Rows from block 5 of the audio encoder of a small encoder-decoder audio transcriber, named by matrix and row number. Rows with one number within an expert belong to one neuron, the router's apart. Each number is 50 + 10 x the weight over its row's rms, rounded and kept within 0 to 99. All counts start at 0.
Before each expert's rows are labels from the 100 clips, of 14976, where the router gives the expert most weight on average: "loudest" is the band of the loudest frequency at the time of the peak. Only what is clearly more common there than usual is listed. The data: short read English sentences (LibriTTS-R). In brackets: how many of the 100, against the usual share in percent.
# router: router (encoder.blocks.5.mlp.router.weight, 8x192, trained with AdamW), inputs 96-191
# up: expert up (encoder.blocks.5.mlp.up, 8x96x192), inputs 96-191
# down: expert down (encoder.blocks.5.mlp.down, 8x192x96, transposed), outputs 96-191

# expert 3
loudest: 4000 to 8000 Hz (64 vs 4.3)
router.3:35 58 53 45 59 44 51 45 79 34 35 42 61 65 69 46 47 43 34 55 45 55 52 50 67 38 63 44 52 53 36 40 52 44 61 31 45 44 45 43 47 82 43 41 57 59 43 49 50 59 46 48 46 49 75 46 70 59 50 58 55 56 45 55 58 48 47 58 61 49 50 58 51 52 64 56 45 44 53 53 50 43 40 54 50 47 41 42 53 60 57 39 54 59 45 42
up.10:38 48 60 47 53 52 52 35 54 44 57 43 32 63 31 41 55 54 42 56 82 57 38 37 46 67 60 47 44 48 73 46 29 45 47 29 50 52 60 48 66 52 57 15 48 53 60 42 42 43 51 51 63 72 58 39 51 39 39 69 60 21 39 48 41 50 68 55 55 38 54 44 40 55 49 44 38 47 51 57 45 45 45 54 41 47 71 39 55 55 59 43 50 59 48 60
down.10:33 60 48 59 49 24 59 43 28 63 44 42 46 52 41 50 55 66 44 47 43 38 39 34 61 37 52 47 48 51 44 49 55 29 55 58 52 53 54 48 57 65 55 46 47 70 50 59 42 45 69 29 66 45 23 64 65 47 74 44 60 42 45 48 45 46 53 45 53 46 52 36 58 52 46 42 40 47 49 46 65 46 40 72 45 40 70 42 57 38 47 58 49 55 45 55
up.11:31 46 65 57 60 30 50 40 57 57 39 68 47 49 65 51 59 38 61 36 36 46 40 56 64 50 55 44 56 42 48 48 76 68 51 51 49 46 46 53 56 57 54 26 37 40 40 50 51 45 40 30 50 52 48 60 56 52 47 40 64 44 50 43 43 58 67 54 59 48 53 53 41 70 51 44 69 40 50 63 42 48 42 42 46 60 53 52 54 45 35 67 42 51 34 73
down.11:69 32 59 44 53 48 53 47 54 28 40 38 59 47 63 40 81 56 48 46 53 56 51 34 45 59 42 47 51 28 55 47 53 30 42 61 40 46 63 49 41 54 51 49 48 42 57 46 53 45 41 63 48 58 43 30 53 61 49 45 57 46 46 52 44 41 53 47 53 68 34 54 58 64 47 58 65 60 51 42 56 68 58 35 52 61 62 63 50 50 62 43 62 44 62 39
up.12:42 70 46 53 48 57 43 65 53 47 60 57 57 52 46 62 37 52 45 51 40 60 66 60 43 55 49 58 56 27 38 68 57 38 41 31 50 51 46 41 40 41 36 42 60 69 52 45 47 47 58 67 58 52 43 55 41 48 48 60 42 58 49 44 54 50 80 62 52 36 55 55 49 65 32 46 30 46 54 47 45 60 69 43 64 58 60 33 33 41 43 44 44 44 43 31
down.12:45 29 39 52 42 36 37 50 46 26 47 53 37 47 55 46 54 50 41 29 43 60 42 63 54 32 60 50 54 48 61 69 51 59 37 60 55 53 47 62 62 67 48 60 42 47 45 53 39 48 36 74 43 57 51 56 51 56 51 47 46 23 49 37 58 57 43 54 46 50 74 52 49 53 32 58 54 43 72 52 56 50 46 41 61 37 51 46 57 50 38 52 45 49 52 59
up.13:49 45 47 57 41 53 41 51 61 49 45 52 44 55 61 36 73 48 48 43 48 27 49 42 66 28 50 35 49 46 54 36 47 56 65 54 55 36 46 35 64 58 42 51 66 43 57 52 42 43 52 35 45 50 39 45 46 23 45 61 66 47 48 46 55 58 53 65 59 46 65 43 38 52 54 65 44 55 50 49 64 44 52 33 45 61 73 70 79 38 55 42 49 46 48 70
down.13:68 48 62 59 60 37 39 40 73 32 56 43 41 39 46 48 55 57 47 61 45 39 63 47 36 47 45 53 68 54 54 46 50 46 50 58 64 62 57 45 56 49 18 45 41 59 57 48 55 62 43 51 55 51 39 38 50 56 39 53 54 39 40 54 37 52 55 51 48 49 55 56 55 49 52 44 48 41 48 33 42 52 30 46 40 77 59 61 56 39 64 30 64 45 43 38
up.14:42 50 62 50 62 48 70 50 58 28 44 57 53 48 52 39 44 45 54 66 46 29 31 33 58 32 53 55 38 60 59 45 47 36 56 56 55 71 53 59 33 67 56 52 53 49 36 65 48 49 55 48 47 36 41 42 51 35 41 56 58 51 47 46 44 44 55 63 42 41 59 45 56 41 51 59 39 36 46 59 54 50 47 61 66 51 52 35 64 52 43 60 45 43 51 62
down.14:59 53 34 51 40 56 59 59 59 44 42 28 36 64 46 50 38 41 46 41 54 59 56 40 52 60 63 48 44 41 38 48 46 69 48 46 37 61 42 44 53 51 62 36 43 35 55 44 70 43 29 43 48 58 50 45 83 47 69 39 61 41 29 50 54 56 61 24 48 46 40 53 43 57 46 56 52 53 50 46 59 45 59 49 43 44 63 48 33 48 47 45 39 37 57 60
up.15:48 50 66 48 48 63 44 66 48 46 42 49 67 43 43 45 52 46 61 63 49 38 74 42 51 40 35 54 36 45 46 36 55 38 47 36 37 64 63 49 46 40 42 67 70 40 51 38 52 44 48 46 49 36 56 42 56 43 63 32 49 41 44 58 43 53 35 52 53 35 53 56 48 34 50 75 59 47 36 61 61 59 55 50 54 46 36 41 56 47 38 41 49 36 62 53
down.15:52 66 69 43 59 45 46 64 46 62 45 46 78 55 27 65 55 52 47 60 39 45 63 67 71 38 54 52 32 53 52 56 35 48 57 34 44 18 44 57 32 49 51 53 48 43 47 57 48 54 48 56 52 35 36 58 64 43 55 50 69 49 58 41 49 70 41 56 43 28 65 76 45 50 53 51 40 49 36 59 62 64 46 57 40 48 53 44 57 54 52 44 43 63 35 75
up.16:56 43 42 42 56 47 52 55 51 57 41 52 53 36 63 57 43 55 52 54 53 53 44 54 57 52 50 53 53 75 46 40 43 30 38 49 75 32 52 53 61 40 36 60 51 53 39 50 53 45 47 40 41 53 54 59 43 38 49 47 37 54 41 37 59 43 44 55 40 54 63 47 40 48 25 17 30 44 52 62 70 57 47 43 57 37 50 67 23 46 66 61 39 21 65 47
down.16:60 65 69 55 65 44 53 55 55 60 43 40 48 33 49 60 65 26 36 38 49 51 44 48 57 45 57 52 53 63 27 36 39 47 49 42 65 49 52 64 57 53 45 56 49 64 62 55 63 47 54 56 59 44 59 38 50 58 49 43 57 51 44 37 51 48 51 42 48 32 58 58 50 61 58 42 44 65 43 39 51 76 53 45 55 49 55 42 37 37 63 42 45 63 57 41
up.17:55 53 54 60 57 61 60 57 37 34 39 52 55 47 61 66 53 32 46 49 49 71 44 65 58 73 41 47 31 43 47 25 42 47 29 50 47 59 52 65 53 56 54 67 66 46 37 67 55 58 48 58 47 61 50 37 45 46 54 41 40 44 63 62 25 48 52 55 63 59 31 70 44 55 46 42 44 41 48 53 30 42 49 54 46 43 47 44 64 63 44 56 29 67 51 42
down.17:61 59 39 64 66 57 49 62 65 49 55 52 53 64 46 48 38 31 45 45 40 61 37 58 62 45 45 60 31 28 46 55 68 50 57 55 49 40 72 50 44 37 48 23 44 52 62 43 53 50 46 32 38 51 44 59 63 55 55 55 55 52 46 33 57 35 55 34 36 35 39 49 56 54 51 74 63 59 45 51 47 46 55 66 42 53 51 73 40 45 37 56 45 55 33 36
up.18:55 56 37 58 56 61 66 50 63 40 46 54 39 31 34 53 38 56 47 60 48 43 52 52 65 52 46 37 64 72 43 53 64 74 51 55 34 58 37 73 32 49 45 50 45 46 56 60 62 60 59 50 49 47 59 69 48 48 43 61 56 44 45 38 45 30 52 65 57 64 46 59 42 46 47 59 33 41 69 51 57 48 55 66 53 47 55 44 59 54 32 67 36 30 72 52
down.18:64 39 63 61 40 42 41 50 55 47 44 50 63 60 73 49 57 59 49 38 54 51 41 49 37 50 63 52 61 37 52 46 43 48 71 40 43 48 50 43 43 59 51 54 59 64 57 47 61 43 32 41 66 42 56 36 58 51 63 59 53 49 31 45 54 27 50 40 37 38 67 46 40 39 66 48 66 54 56 48 34 45 58 62 43 29 59 38 63 55 51 43 77 67 48 58
up.19:46 46 46 36 39 23 49 67 47 53 37 45 50 56 56 52 41 55 50 46 54 41 72 47 56 45 50 54 49 34 41 48 48 40 50 52 57 57 47 46 45 29 52 64 54 48 61 48 40 44 51 35 35 48 48 45 52 39 53 21 55 52 46 54 69 48 61 33 57 72 54 57 44 38 73 67 50 39 49 41 45 47 57 64 52 36 42 72 69 42 35 46 48 51 62 44
down.19:41 52 37 54 55 67 49 49 52 48 51 42 28 36 45 29 51 66 39 66 50 50 60 48 62 70 53 48 46 57 43 53 47 42 35 49 43 54 62 34 58 36 62 55 33 45 46 52 54 34 51 42 59 46 46 39 55 49 56 44 39 34 56 72 29 47 44 35 46 59 46 36 60 48 66 35 71 50 27 59 52 40 60 67 37 70 44 56 59 68 57 34 56 46 58 41
up.20:56 55 46 39 51 56 41 72 49 48 51 44 46 44 54 45 47 42 30 69 57 66 52 54 30 50 42 46 62 62 69 43 50 50 40 28 54 64 64 46 43 63 54 43 60 50 35 50 45 28 43 64 50 28 42 47 59 67 57 57 48 73 59 69 55 56 51 46 47 70 47 55 40 43 78 44 35 47 25 68 47 55 38 40 58 49 55 45 37 48 57 51 52 37 54 49
down.20:45 66 57 53 41 49 32 45 59 45 35 47 56 61 49 49 64 44 61 61 62 44 47 49 46 31 42 65 55 58 42 68 54 36 57 51 48 51 34 39 38 50 49 39 46 40 58 43 40 65 53 42 28 39 28 57 52 75 62 57 57 47 44 60 56 62 43 39 50 61 63 33 48 51 58 47 56 54 46 56 43 71 55 42 51 45 59 35 71 53 50 51 49 38 43 63

# expert 0
loudest: 250 to 500 Hz (30 vs 12.1)
router.0:52 39 49 57 54 36 54 43 46 47 50 46 35 59 47 64 47 55 50 37 61 37 36 53 42 42 47 44 52 33 42 43 69 46 54 58 54 30 51 42 54 50 66 56 42 42 42 48 47 43 65 40 28 54 46 49 48 31 59 46 56 30 47 51 52 59 56 48 45 47 65 48 44 47 52 49 60 40 50 31 70 53 45 44 39 69 58 57 61 51 50 57 50 55 55 58
up.10:52 61 35 35 48 50 48 40 48 65 78 57 55 41 54 67 47 67 66 61 41 59 60 59 71 28 41 64 31 51 49 58 46 48 45 52 55 47 25 42 33 51 62 48 57 38 31 51 43 28 57 41 52 56 35 62 57 41 59 54 49 62 46 58 65 47 49 41 35 36 61 25 55 74 59 48 34 51 47 63 58 39 57 29 50 63 57 62 52 43 33 40 55 44 50 55
down.10:28 60 45 40 60 43 37 53 60 65 59 47 54 70 51 55 39 52 42 64 71 39 56 49 56 66 66 59 60 57 46 43 53 50 55 34 61 30 60 49 69 44 66 48 69 55 58 37 40 54 34 38 54 52 41 52 43 39 47 66 52 43 58 46 42 62 48 51 37 56 49 42 54 44 57 50 53 41 49 41 66 48 36 40 58 67 74 48 42 46 48 36 60 46 56 44
up.11:52 60 58 43 62 53 67 33 51 52 29 66 53 44 47 47 41 59 60 41 30 56 51 46 53 27 51 48 51 41 48 43 58 49 65 56 58 51 66 47 65 39 40 51 45 46 58 65 52 68 44 60 51 47 56 46 50 39 44 58 35 59 42 57 58 41 50 49 37 51 54 40 54 56 41 59 56 52 42 61 40 54 59 68 51 49 51 60 41 46 21 58 70 47 55 44
down.11:54 46 75 44 59 31 47 45 49 44 38 48 48 53 65 39 65 54 60 45 53 41 43 44 54 37 49 36 63 41 48 53 57 40 49 59 38 50 47 51 73 62 58 32 56 66 62 57 52 41 53 45 47 53 54 48 53 73 48 55 62 45 44 23 46 43 69 63 58 51 55 30 43 58 47 40 47 63 65 67 59 58 31 48 45 71 62 45 58 56 50 52 51 54 54 56
up.12:54 52 55 41 40 61 57 23 49 52 57 52 68 33 39 33 45 56 50 47 46 47 50 55 46 47 32 47 32 24 64 58 51 66 42 63 61 36 61 50 47 53 43 57 43 73 74 34 48 46 48 42 55 51 45 68 56 49 66 33 30 48 59 46 51 55 48 50 55 33 62 37 63 49 63 48 41 48 54 53 46 43 51 57 51 82 52 47 51 57 54 50 50 55 36 35
down.12:54 52 60 55 44 51 49 33 48 59 57 54 68 27 45 55 49 55 35 59 42 52 52 36 44 48 52 57 61 48 54 33 56 46 49 43 58 66 58 47 48 55 57 53 34 50 45 52 57 44 71 44 49 27 46 47 29 41 66 57 49 67 66 54 56 50 47 49 55 57 47 50 40 59 44 44 57 40 40 52 45 49 61 71 81 54 56 48 48 33 56 40 54 40 56 49
up.13:51 53 50 36 50 75 42 45 57 55 47 44 61 46 58 67 61 51 49 46 69 44 46 49 46 52 35 56 60 62 47 71 56 78 53 50 33 44 36 46 36 36 54 41 68 58 38 33 46 67 52 45 42 47 34 63 36 62 65 58 40 35 62 57 61 57 34 73 36 60 51 45 58 49 32 36 46 34 41 44 44 43 65 34 53 48 46 59 63 39 40 46 50 40 52 51
down.13:38 59 58 55 36 35 51 46 40 52 53 44 38 44 48 75 61 40 50 58 49 69 55 58 39 53 42 48 59 60 38 50 49 61 39 52 54 51 44 47 58 54 44 41 51 43 45 38 47 48 44 62 58 47 49 55 43 37 49 70 53 56 65 57 36 51 52 64 39 59 50 58 57 38 49 52 58 68 40 66 57 49 53 75 48 45 45 62 44 45 50 52 52 47 52 27
up.14:53 49 39 40 59 38 47 59 45 58 61 38 54 55 45 45 26 56 49 65 50 45 38 53 60 56 50 38 50 48 37 38 99 40 42 48 43 60 48 56 60 60 42 47 65 45 46 54 48 59 64 40 55 61 46 67 52 45 41 52 40 46 59 54 41 44 39 53 46 62 42 56 42 51 42 63 59 54 52 45 75 39 67 58 46 51 50 43 51 68 42 56 37 63 65 48
down.14:62 35 58 50 41 60 57 48 52 51 41 53 41 47 41 26 56 57 50 59 53 56 60 43 42 55 51 40 36 50 69 63 21 45 52 53 49 58 51 58 69 56 49 46 41 43 46 43 51 43 38 59 58 66 50 41 41 58 59 50 63 53 63 51 45 28 55 54 63 62 65 45 54 47 61 60 61 35 44 36 52 53 49 37 55 32 55 54 50 45 60 56 76 55 50 69
up.15:54 44 51 46 52 38 51 43 71 55 55 60 49 64 52 49 32 48 43 48 54 56 57 58 40 34 48 62 57 59 51 42 58 73 44 55 54 51 62 46 37 38 54 35 68 39 60 88 46 47 22 51 66 53 43 55 54 57 31 51 58 59 59 52 41 54 51 54 48 47 53 44 64 47 43 55 27 47 41 38 52 52 47 42 49 49 54 58 47 22 51 67 32 63 43 43
down.15:64 39 44 43 38 43 46 43 61 52 61 58 41 77 50 39 29 49 47 51 52 38 56 59 40 36 47 52 44 44 38 57 45 43 35 64 38 75 53 20 68 56 56 53 44 72 59 67 68 50 48 50 46 49 50 57 44 34 58 64 54 40 51 46 67 31 47 35 38 62 48 60 49 65 48 53 34 63 62 44 47 51 55 37 52 39 48 74 45 57 29 57 42 56 32 40
up.16:56 72 60 46 56 50 57 45 63 42 69 51 59 53 58 41 64 46 41 56 53 30 84 48 56 40 43 41 51 36 46 35 36 58 59 49 50 52 50 50 59 63 37 50 68 52 42 39 48 49 50 35 60 46 47 48 75 60 43 37 53 40 38 70 50 43 52 47 88 48 57 48 45 49 79 76 59 67 42 47 38 64 45 41 52 61 48 53 63 55 58 41 37 57 39 20
down.16:55 62 67 58 65 62 72 46 74 34 64 57 49 38 29 49 54 41 37 45 54 58 55 56 61 47 51 59 33 56 30 45 53 58 54 58 49 48 45 57 66 57 54 42 33 44 40 48 41 53 50 38 58 60 49 45 62 52 50 61 52 53 55 56 38 43 46 49 68 35 68 48 51 51 63 59 44 51 54 35 52 44 35 55 62 79 43 51 44 30 64 37 57 43 59 20
up.17:43 42 58 56 44 47 46 46 34 38 70 53 42 35 57 40 56 57 59 52 34 46 34 34 51 60 33 57 55 34 41 48 54 51 54 68 57 64 63 40 65 54 31 45 53 41 54 52 55 65 49 53 64 66 51 61 47 51 56 51 57 59 60 60 47 67 52 64 48 37 30 36 57 50 55 48 38 74 44 57 53 56 32 49 53 51 59 52 63 40 48 36 49 37 63 44
down.17:40 50 55 60 64 42 30 76 59 44 58 63 72 56 36 71 45 60 39 56 62 58 52 40 55 56 43 38 55 45 73 49 34 35 37 37 50 49 34 39 45 43 46 46 50 25 44 49 52 50 30 56 50 49 36 50 58 53 28 58 57 45 51 52 32 55 40 41 54 53 41 57 51 40 40 46 48 34 44 48 79 36 59 57 51 58 52 45 63 50 54 48 59 56 55 52
up.18:64 70 51 52 46 50 70 34 40 34 54 55 41 59 58 59 40 41 41 40 54 44 53 63 52 50 41 49 43 55 50 59 42 58 39 52 36 53 26 35 62 73 55 48 54 70 47 74 44 57 53 54 47 63 53 27 50 21 67 58 54 46 48 51 61 25 52 52 46 56 45 47 40 45 54 55 52 42 68 47 55 44 56 52 51 22 49 45 60 44 56 52 46 62 50 53
down.18:49 51 64 54 62 29 47 53 61 50 56 61 36 54 47 46 61 61 58 36 50 49 36 55 47 69 48 56 40 49 54 48 56 49 40 43 42 50 58 43 47 70 51 38 50 50 53 33 69 49 41 62 40 57 40 64 53 51 54 35 59 46 52 52 37 44 53 42 59 52 59 39 49 41 33 58 41 55 45 41 38 44 58 40 41 80 65 44 50 47 35 48 50 67 52 59
up.19:53 67 56 58 56 57 59 56 42 69 44 54 52 62 85 36 53 49 35 65 57 39 46 46 49 36 62 60 54 36 43 38 48 46 66 34 59 64 45 41 63 58 51 51 44 29 47 44 44 73 38 31 53 52 60 64 32 55 51 52 58 51 66 44 46 38 40 44 55 47 52 39 60 56 60 48 43 46 44 45 56 51 43 68 49 48 50 46 63 57 59 28 35 64 62 57
down.19:43 47 29 49 47 44 36 59 34 60 65 34 70 50 62 46 44 59 50 50 34 48 58 51 55 56 65 43 43 45 47 32 41 51 50 53 64 45 44 40 42 48 37 56 62 42 59 38 40 60 31 38 59 57 38 66 52 73 58 46 40 52 69 54 43 81 51 61 35 38 42 48 67 47 41 38 49 61 45 62 33 40 56 59 43 42 50 58 51 55 56 38 59 53 56 54
up.20:55 39 42 51 49 49 42 39 56 52 44 43 54 51 56 47 60 36 55 38 46 54 42 56 45 42 61 52 47 48 37 47 51 51 47 68 60 60 48 48 44 44 52 47 58 60 51 65 56 91 35 33 38 44 53 59 60 45 54 50 74 46 48 52 61 42 55 61 48 39 41 52 50 51 31 43 56 73 36 41 65 44 65 51 42 50 52 67 52 55 57 47 60 38 47 84
down.20:45 49 45 45 38 59 43 40 41 46 56 32 51 39 70 64 72 49 56 43 61 39 48 67 47 55 45 52 55 50 58 40 55 34 62 66 40 48 53 64 20 48 45 50 65 26 39 48 47 28 52 58 40 51 60 27 55 57 40 58 48 67 28 49 63 39 47 46 36 50 54 57 68 58 58 54 63 55 49 61 48 65 56 47 41 53 43 37 53 63 50 30 50 42 44 49

# expert 6
loudest: 250 to 500 Hz (52 vs 12.1)
router.6:49 42 36 59 41 70 55 58 48 51 31 59 51 45 47 53 50 48 65 47 47 53 46 38 38 50 60 36 46 60 67 53 38 48 41 44 37 61 40 56 48 30 55 62 52 46 50 43 61 57 44 39 45 55 38 34 42 55 47 43 55 49 50 37 34 47 32 64 44 66 45 52 38 46 27 43 47 66 57 53 40 51 67 51 68 53 50 40 42 43 44 63 62 39 68 47
up.10:47 40 48 47 46 51 58 51 45 43 37 52 44 55 52 33 49 59 63 50 51 47 32 47 40 53 59 54 39 42 58 61 31 50 52 45 47 34 55 45 47 35 37 52 58 49 63 40 50 45 35 70 33 62 52 49 55 53 40 36 52 29 59 61 42 51 51 41 44 52 52 41 42 53 66 53 53 54 57 69 42 54 56 64 54 49 54 42 43 53 32 51 55 54 51 42
down.10:50 59 57 61 38 48 61 44 49 44 43 44 56 51 24 38 60 51 48 45 40 52 60 51 40 64 61 38 65 52 62 48 49 60 57 57 42 44 45 62 57 52 70 57 48 60 50 65 48 47 45 65 57 53 55 49 34 72 40 43 34 55 39 45 41 60 52 51 54 32 55 64 36 60 58 48 46 66 40 45 50 59 42 48 58 42 62 50 51 48 68 52 53 41 57 47
up.11:45 62 60 42 41 62 49 43 47 48 42 45 66 60 58 57 57 48 50 34 52 69 48 51 66 34 49 37 45 63 36 41 42 56 70 49 47 42 52 48 33 57 41 49 60 40 45 45 66 47 58 42 35 46 57 47 46 54 54 64 43 58 52 55 48 45 64 52 51 46 56 43 47 51 31 65 54 56 36 43 46 41 50 43 60 36 68 46 65 55 55 33 54 42 56 45
down.11:57 59 43 39 41 54 56 59 59 52 53 37 62 42 52 35 38 46 60 42 50 49 37 52 73 57 56 54 38 71 65 36 58 36 52 65 55 51 60 42 58 60 31 37 45 62 51 50 35 34 51 40 41 34 54 58 46 44 51 51 49 42 52 62 56 70 46 55 44 48 61 40 60 44 66 65 52 45 32 66 50 36 47 47 52 36 40 43 51 50 50 44 59 52 48 59
up.12:70 47 45 41 46 58 42 57 67 43 40 35 54 54 66 47 37 49 50 48 77 59 48 52 43 41 44 55 54 52 57 55 56 58 54 42 35 36 40 43 32 60 45 26 45 69 49 65 60 50 60 50 43 51 32 32 56 35 68 40 56 32 48 51 64 55 47 60 37 31 55 55 57 46 45 46 54 38 48 55 51 60 49 41 56 97 52 33 42 63 67 66 55 57 42 68
down.12:59 64 60 60 54 41 48 54 53 67 49 33 49 65 40 50 40 58 65 51 65 48 74 48 40 37 49 70 51 37 42 64 33 53 63 34 58 38 54 62 36 31 52 61 65 45 50 35 41 55 54 44 65 43 46 39 46 46 44 57 60 21 50 39 50 37 59 55 43 44 52 63 58 49 54 39 56 50 50 54 49 55 36 56 56 61 53 62 58 58 54 43 60 53 60 31
up.13:45 44 46 61 54 37 49 53 53 56 46 46 50 42 35 46 51 53 60 54 42 51 63 51 60 74 50 55 40 60 65 59 28 51 52 47 55 40 51 35 44 87 44 43 39 43 42 48 61 51 56 67 44 59 43 52 40 43 53 79 40 61 41 59 49 61 44 57 57 72 34 47 60 41 38 55 42 45 43 51 43 52 48 30 47 41 51 39 45 33 43 47 63 56 56 66
down.13:48 50 55 55 52 50 64 36 50 75 54 42 52 55 39 48 46 43 48 66 64 63 45 44 60 68 44 39 34 52 57 40 76 40 59 75 63 49 56 43 41 57 27 54 47 51 66 47 38 41 41 47 43 60 42 56 55 43 36 44 70 52 54 59 37 48 50 36 45 31 42 37 50 33 63 57 35 63 52 37 46 45 63 54 45 65 66 59 34 49 53 45 53 57 54 41
up.14:58 41 58 53 47 44 53 43 52 56 49 54 37 43 54 38 53 64 48 49 51 37 40 46 57 31 47 41 47 39 59 46 55 41 50 64 67 63 69 38 65 52 54 63 59 48 55 44 34 25 48 41 61 64 38 78 58 43 34 58 50 42 48 47 47 35 51 45 48 60 53 59 46 36 67 54 56 43 48 37 65 39 48 53 49 47 54 42 58 51 41 66 47 63 68 62
down.14:41 54 62 68 53 60 39 66 60 46 51 56 52 66 52 56 58 50 51 54 60 44 47 38 46 41 47 52 48 47 27 45 38 44 54 48 56 70 67 50 51 46 60 62 48 35 52 47 36 48 59 48 46 44 46 75 43 50 36 56 60 56 57 50 58 56 63 61 35 52 27 44 58 49 42 43 57 42 40 34 69 24 50 50 53 66 49 64 41 65 52 40 65 61 31 56
up.15:48 36 56 47 58 26 59 31 77 52 54 61 53 48 35 42 25 52 34 42 43 50 52 61 37 52 38 51 58 42 45 25 54 34 49 52 61 52 60 52 49 60 51 27 59 48 52 62 55 57 48 42 49 45 64 66 61 64 53 52 52 55 51 36 33 38 34 51 60 51 58 48 52 59 41 53 49 47 41 53 40 47 57 50 61 63 35 42 49 46 49 58 58 41 56 59
down.15:48 57 58 51 62 34 56 44 40 36 53 37 57 40 41 46 38 58 63 45 66 47 52 40 62 63 46 48 46 45 50 31 30 50 60 58 39 62 67 39 47 41 41 45 56 37 54 43 60 68 46 50 58 52 37 32 63 54 53 63 52 60 57 47 50 57 54 44 56 53 40 38 33 54 42 35 44 42 59 57 65 47 43 69 43 67 68 62 40 46 66 54 46 47 46 41
up.16:38 28 44 52 57 48 47 64 42 50 44 49 44 43 44 50 65 55 61 62 48 37 65 51 51 55 54 50 51 44 50 50 53 45 44 45 57 58 56 47 53 50 61 40 66 47 43 20 44 66 65 46 38 38 37 39 49 43 46 39 38 65 45 36 52 68 40 67 60 66 41 49 63 38 57 48 26 50 71 26 36 50 66 45 52 65 36 54 65 47 32 55 40 37 64 37
down.16:38 43 54 62 36 58 47 39 53 68 55 50 58 46 52 67 46 38 48 36 48 46 48 53 57 51 45 62 50 46 50 46 50 56 35 54 27 49 53 51 58 65 44 36 49 57 39 49 46 55 38 51 48 42 65 47 56 53 26 46 65 58 74 52 45 52 51 55 52 46 78 51 58 56 55 70 59 44 39 51 45 37 37 31 40 54 61 54 44 31 41 64 47 55 51 41
up.17:42 45 30 37 54 50 40 37 60 36 71 58 52 30 59 48 57 58 47 61 36 54 48 55 58 36 35 49 52 57 53 57 58 53 35 59 52 60 40 44 57 55 52 64 61 64 52 48 41 60 47 58 61 62 51 67 40 58 50 59 50 45 39 65 48 43 49 51 46 60 58 58 63 53 45 42 32 55 62 48 36 39 41 42 43 60 32 47 58 49 39 32 71 56 57 41
down.17:49 45 48 42 39 54 62 61 47 42 47 41 51 50 42 64 73 45 61 60 49 44 63 65 52 50 59 59 43 36 57 52 37 27 40 32 49 56 47 42 26 44 41 43 54 57 28 47 41 78 43 49 47 51 37 68 53 38 65 50 55 46 58 48 55 66 57 46 67 45 66 73 51 56 44 55 50 62 39 53 68 57 56 61 44 60 63 63 63 49 55 56 48 50 69 39
up.18:46 48 46 55 49 41 45 53 42 67 60 46 48 57 52 60 70 35 45 35 53 54 54 53 51 65 42 49 45 52 60 66 40 46 49 40 41 52 45 53 52 37 49 46 56 49 41 53 45 68 28 56 52 21 74 48 40 56 50 41 45 61 54 42 51 50 45 57 56 53 36 43 62 41 53 52 55 41 28 39 44 38 49 51 65 29 59 56 40 33 62 47 37 38 61 63
down.18:64 68 38 31 45 52 58 56 63 64 55 50 55 17 51 42 31 52 61 52 60 35 57 56 45 45 44 69 61 49 59 39 56 37 34 55 48 52 44 56 47 60 51 49 36 47 62 41 37 47 59 27 60 46 38 66 53 41 50 54 52 46 55 57 43 47 40 56 62 50 54 71 49 57 38 47 37 41 54 43 70 39 52 53 49 51 50 53 66 53 30 65 28 55 47 64
up.19:51 68 64 65 50 79 53 61 42 49 51 55 45 41 64 54 66 55 53 67 53 43 59 48 44 66 45 58 62 39 44 65 57 60 44 59 59 29 48 39 50 41 31 44 50 79 45 44 33 60 45 38 58 23 53 33 34 60 59 57 44 54 40 47 71 38 57 58 46 62 50 52 53 52 34 38 30 45 38 40 44 60 65 60 53 39 23 47 46 35 51 40 38 46 73 50
down.19:38 60 48 47 59 57 39 56 53 36 55 48 49 58 42 73 50 48 31 43 57 46 54 44 52 52 60 39 57 55 59 52 60 55 52 55 49 46 45 45 65 39 47 41 50 39 34 56 62 34 62 69 59 60 60 54 53 81 36 41 31 41 34 59 59 57 47 54 23 57 37 53 43 51 46 64 37 41 58 51 37 42 52 65 53 40 40 66 50 39 38 26 55 30 49 52
up.20:65 63 45 45 49 54 57 56 56 47 32 61 41 39 34 47 40 54 61 58 31 49 61 54 62 49 56 58 43 52 60 52 33 59 50 51 37 57 44 56 30 50 52 55 41 51 63 50 43 81 61 54 54 54 40 59 55 48 51 37 62 54 56 37 52 55 57 46 53 51 49 46 51 63 54 56 46 54 61 57 40 44 55 44 51 49 43 49 66 67 37 68 57 49 38 69
down.20:41 45 44 39 62 57 46 52 46 45 45 59 45 62 48 59 45 53 32 67 62 55 62 38 61 27 48 39 57 65 33 53 44 53 60 41 28 55 71 52 61 40 64 61 46 53 55 65 66 51 35 53 44 36 60 52 48 74 46 33 31 45 58 46 60 60 25 47 48 54 34 34 57 65 56 35 35 55 53 48 49 49 42 43 62 61 42 41 42 43 46 56 45 46 34 43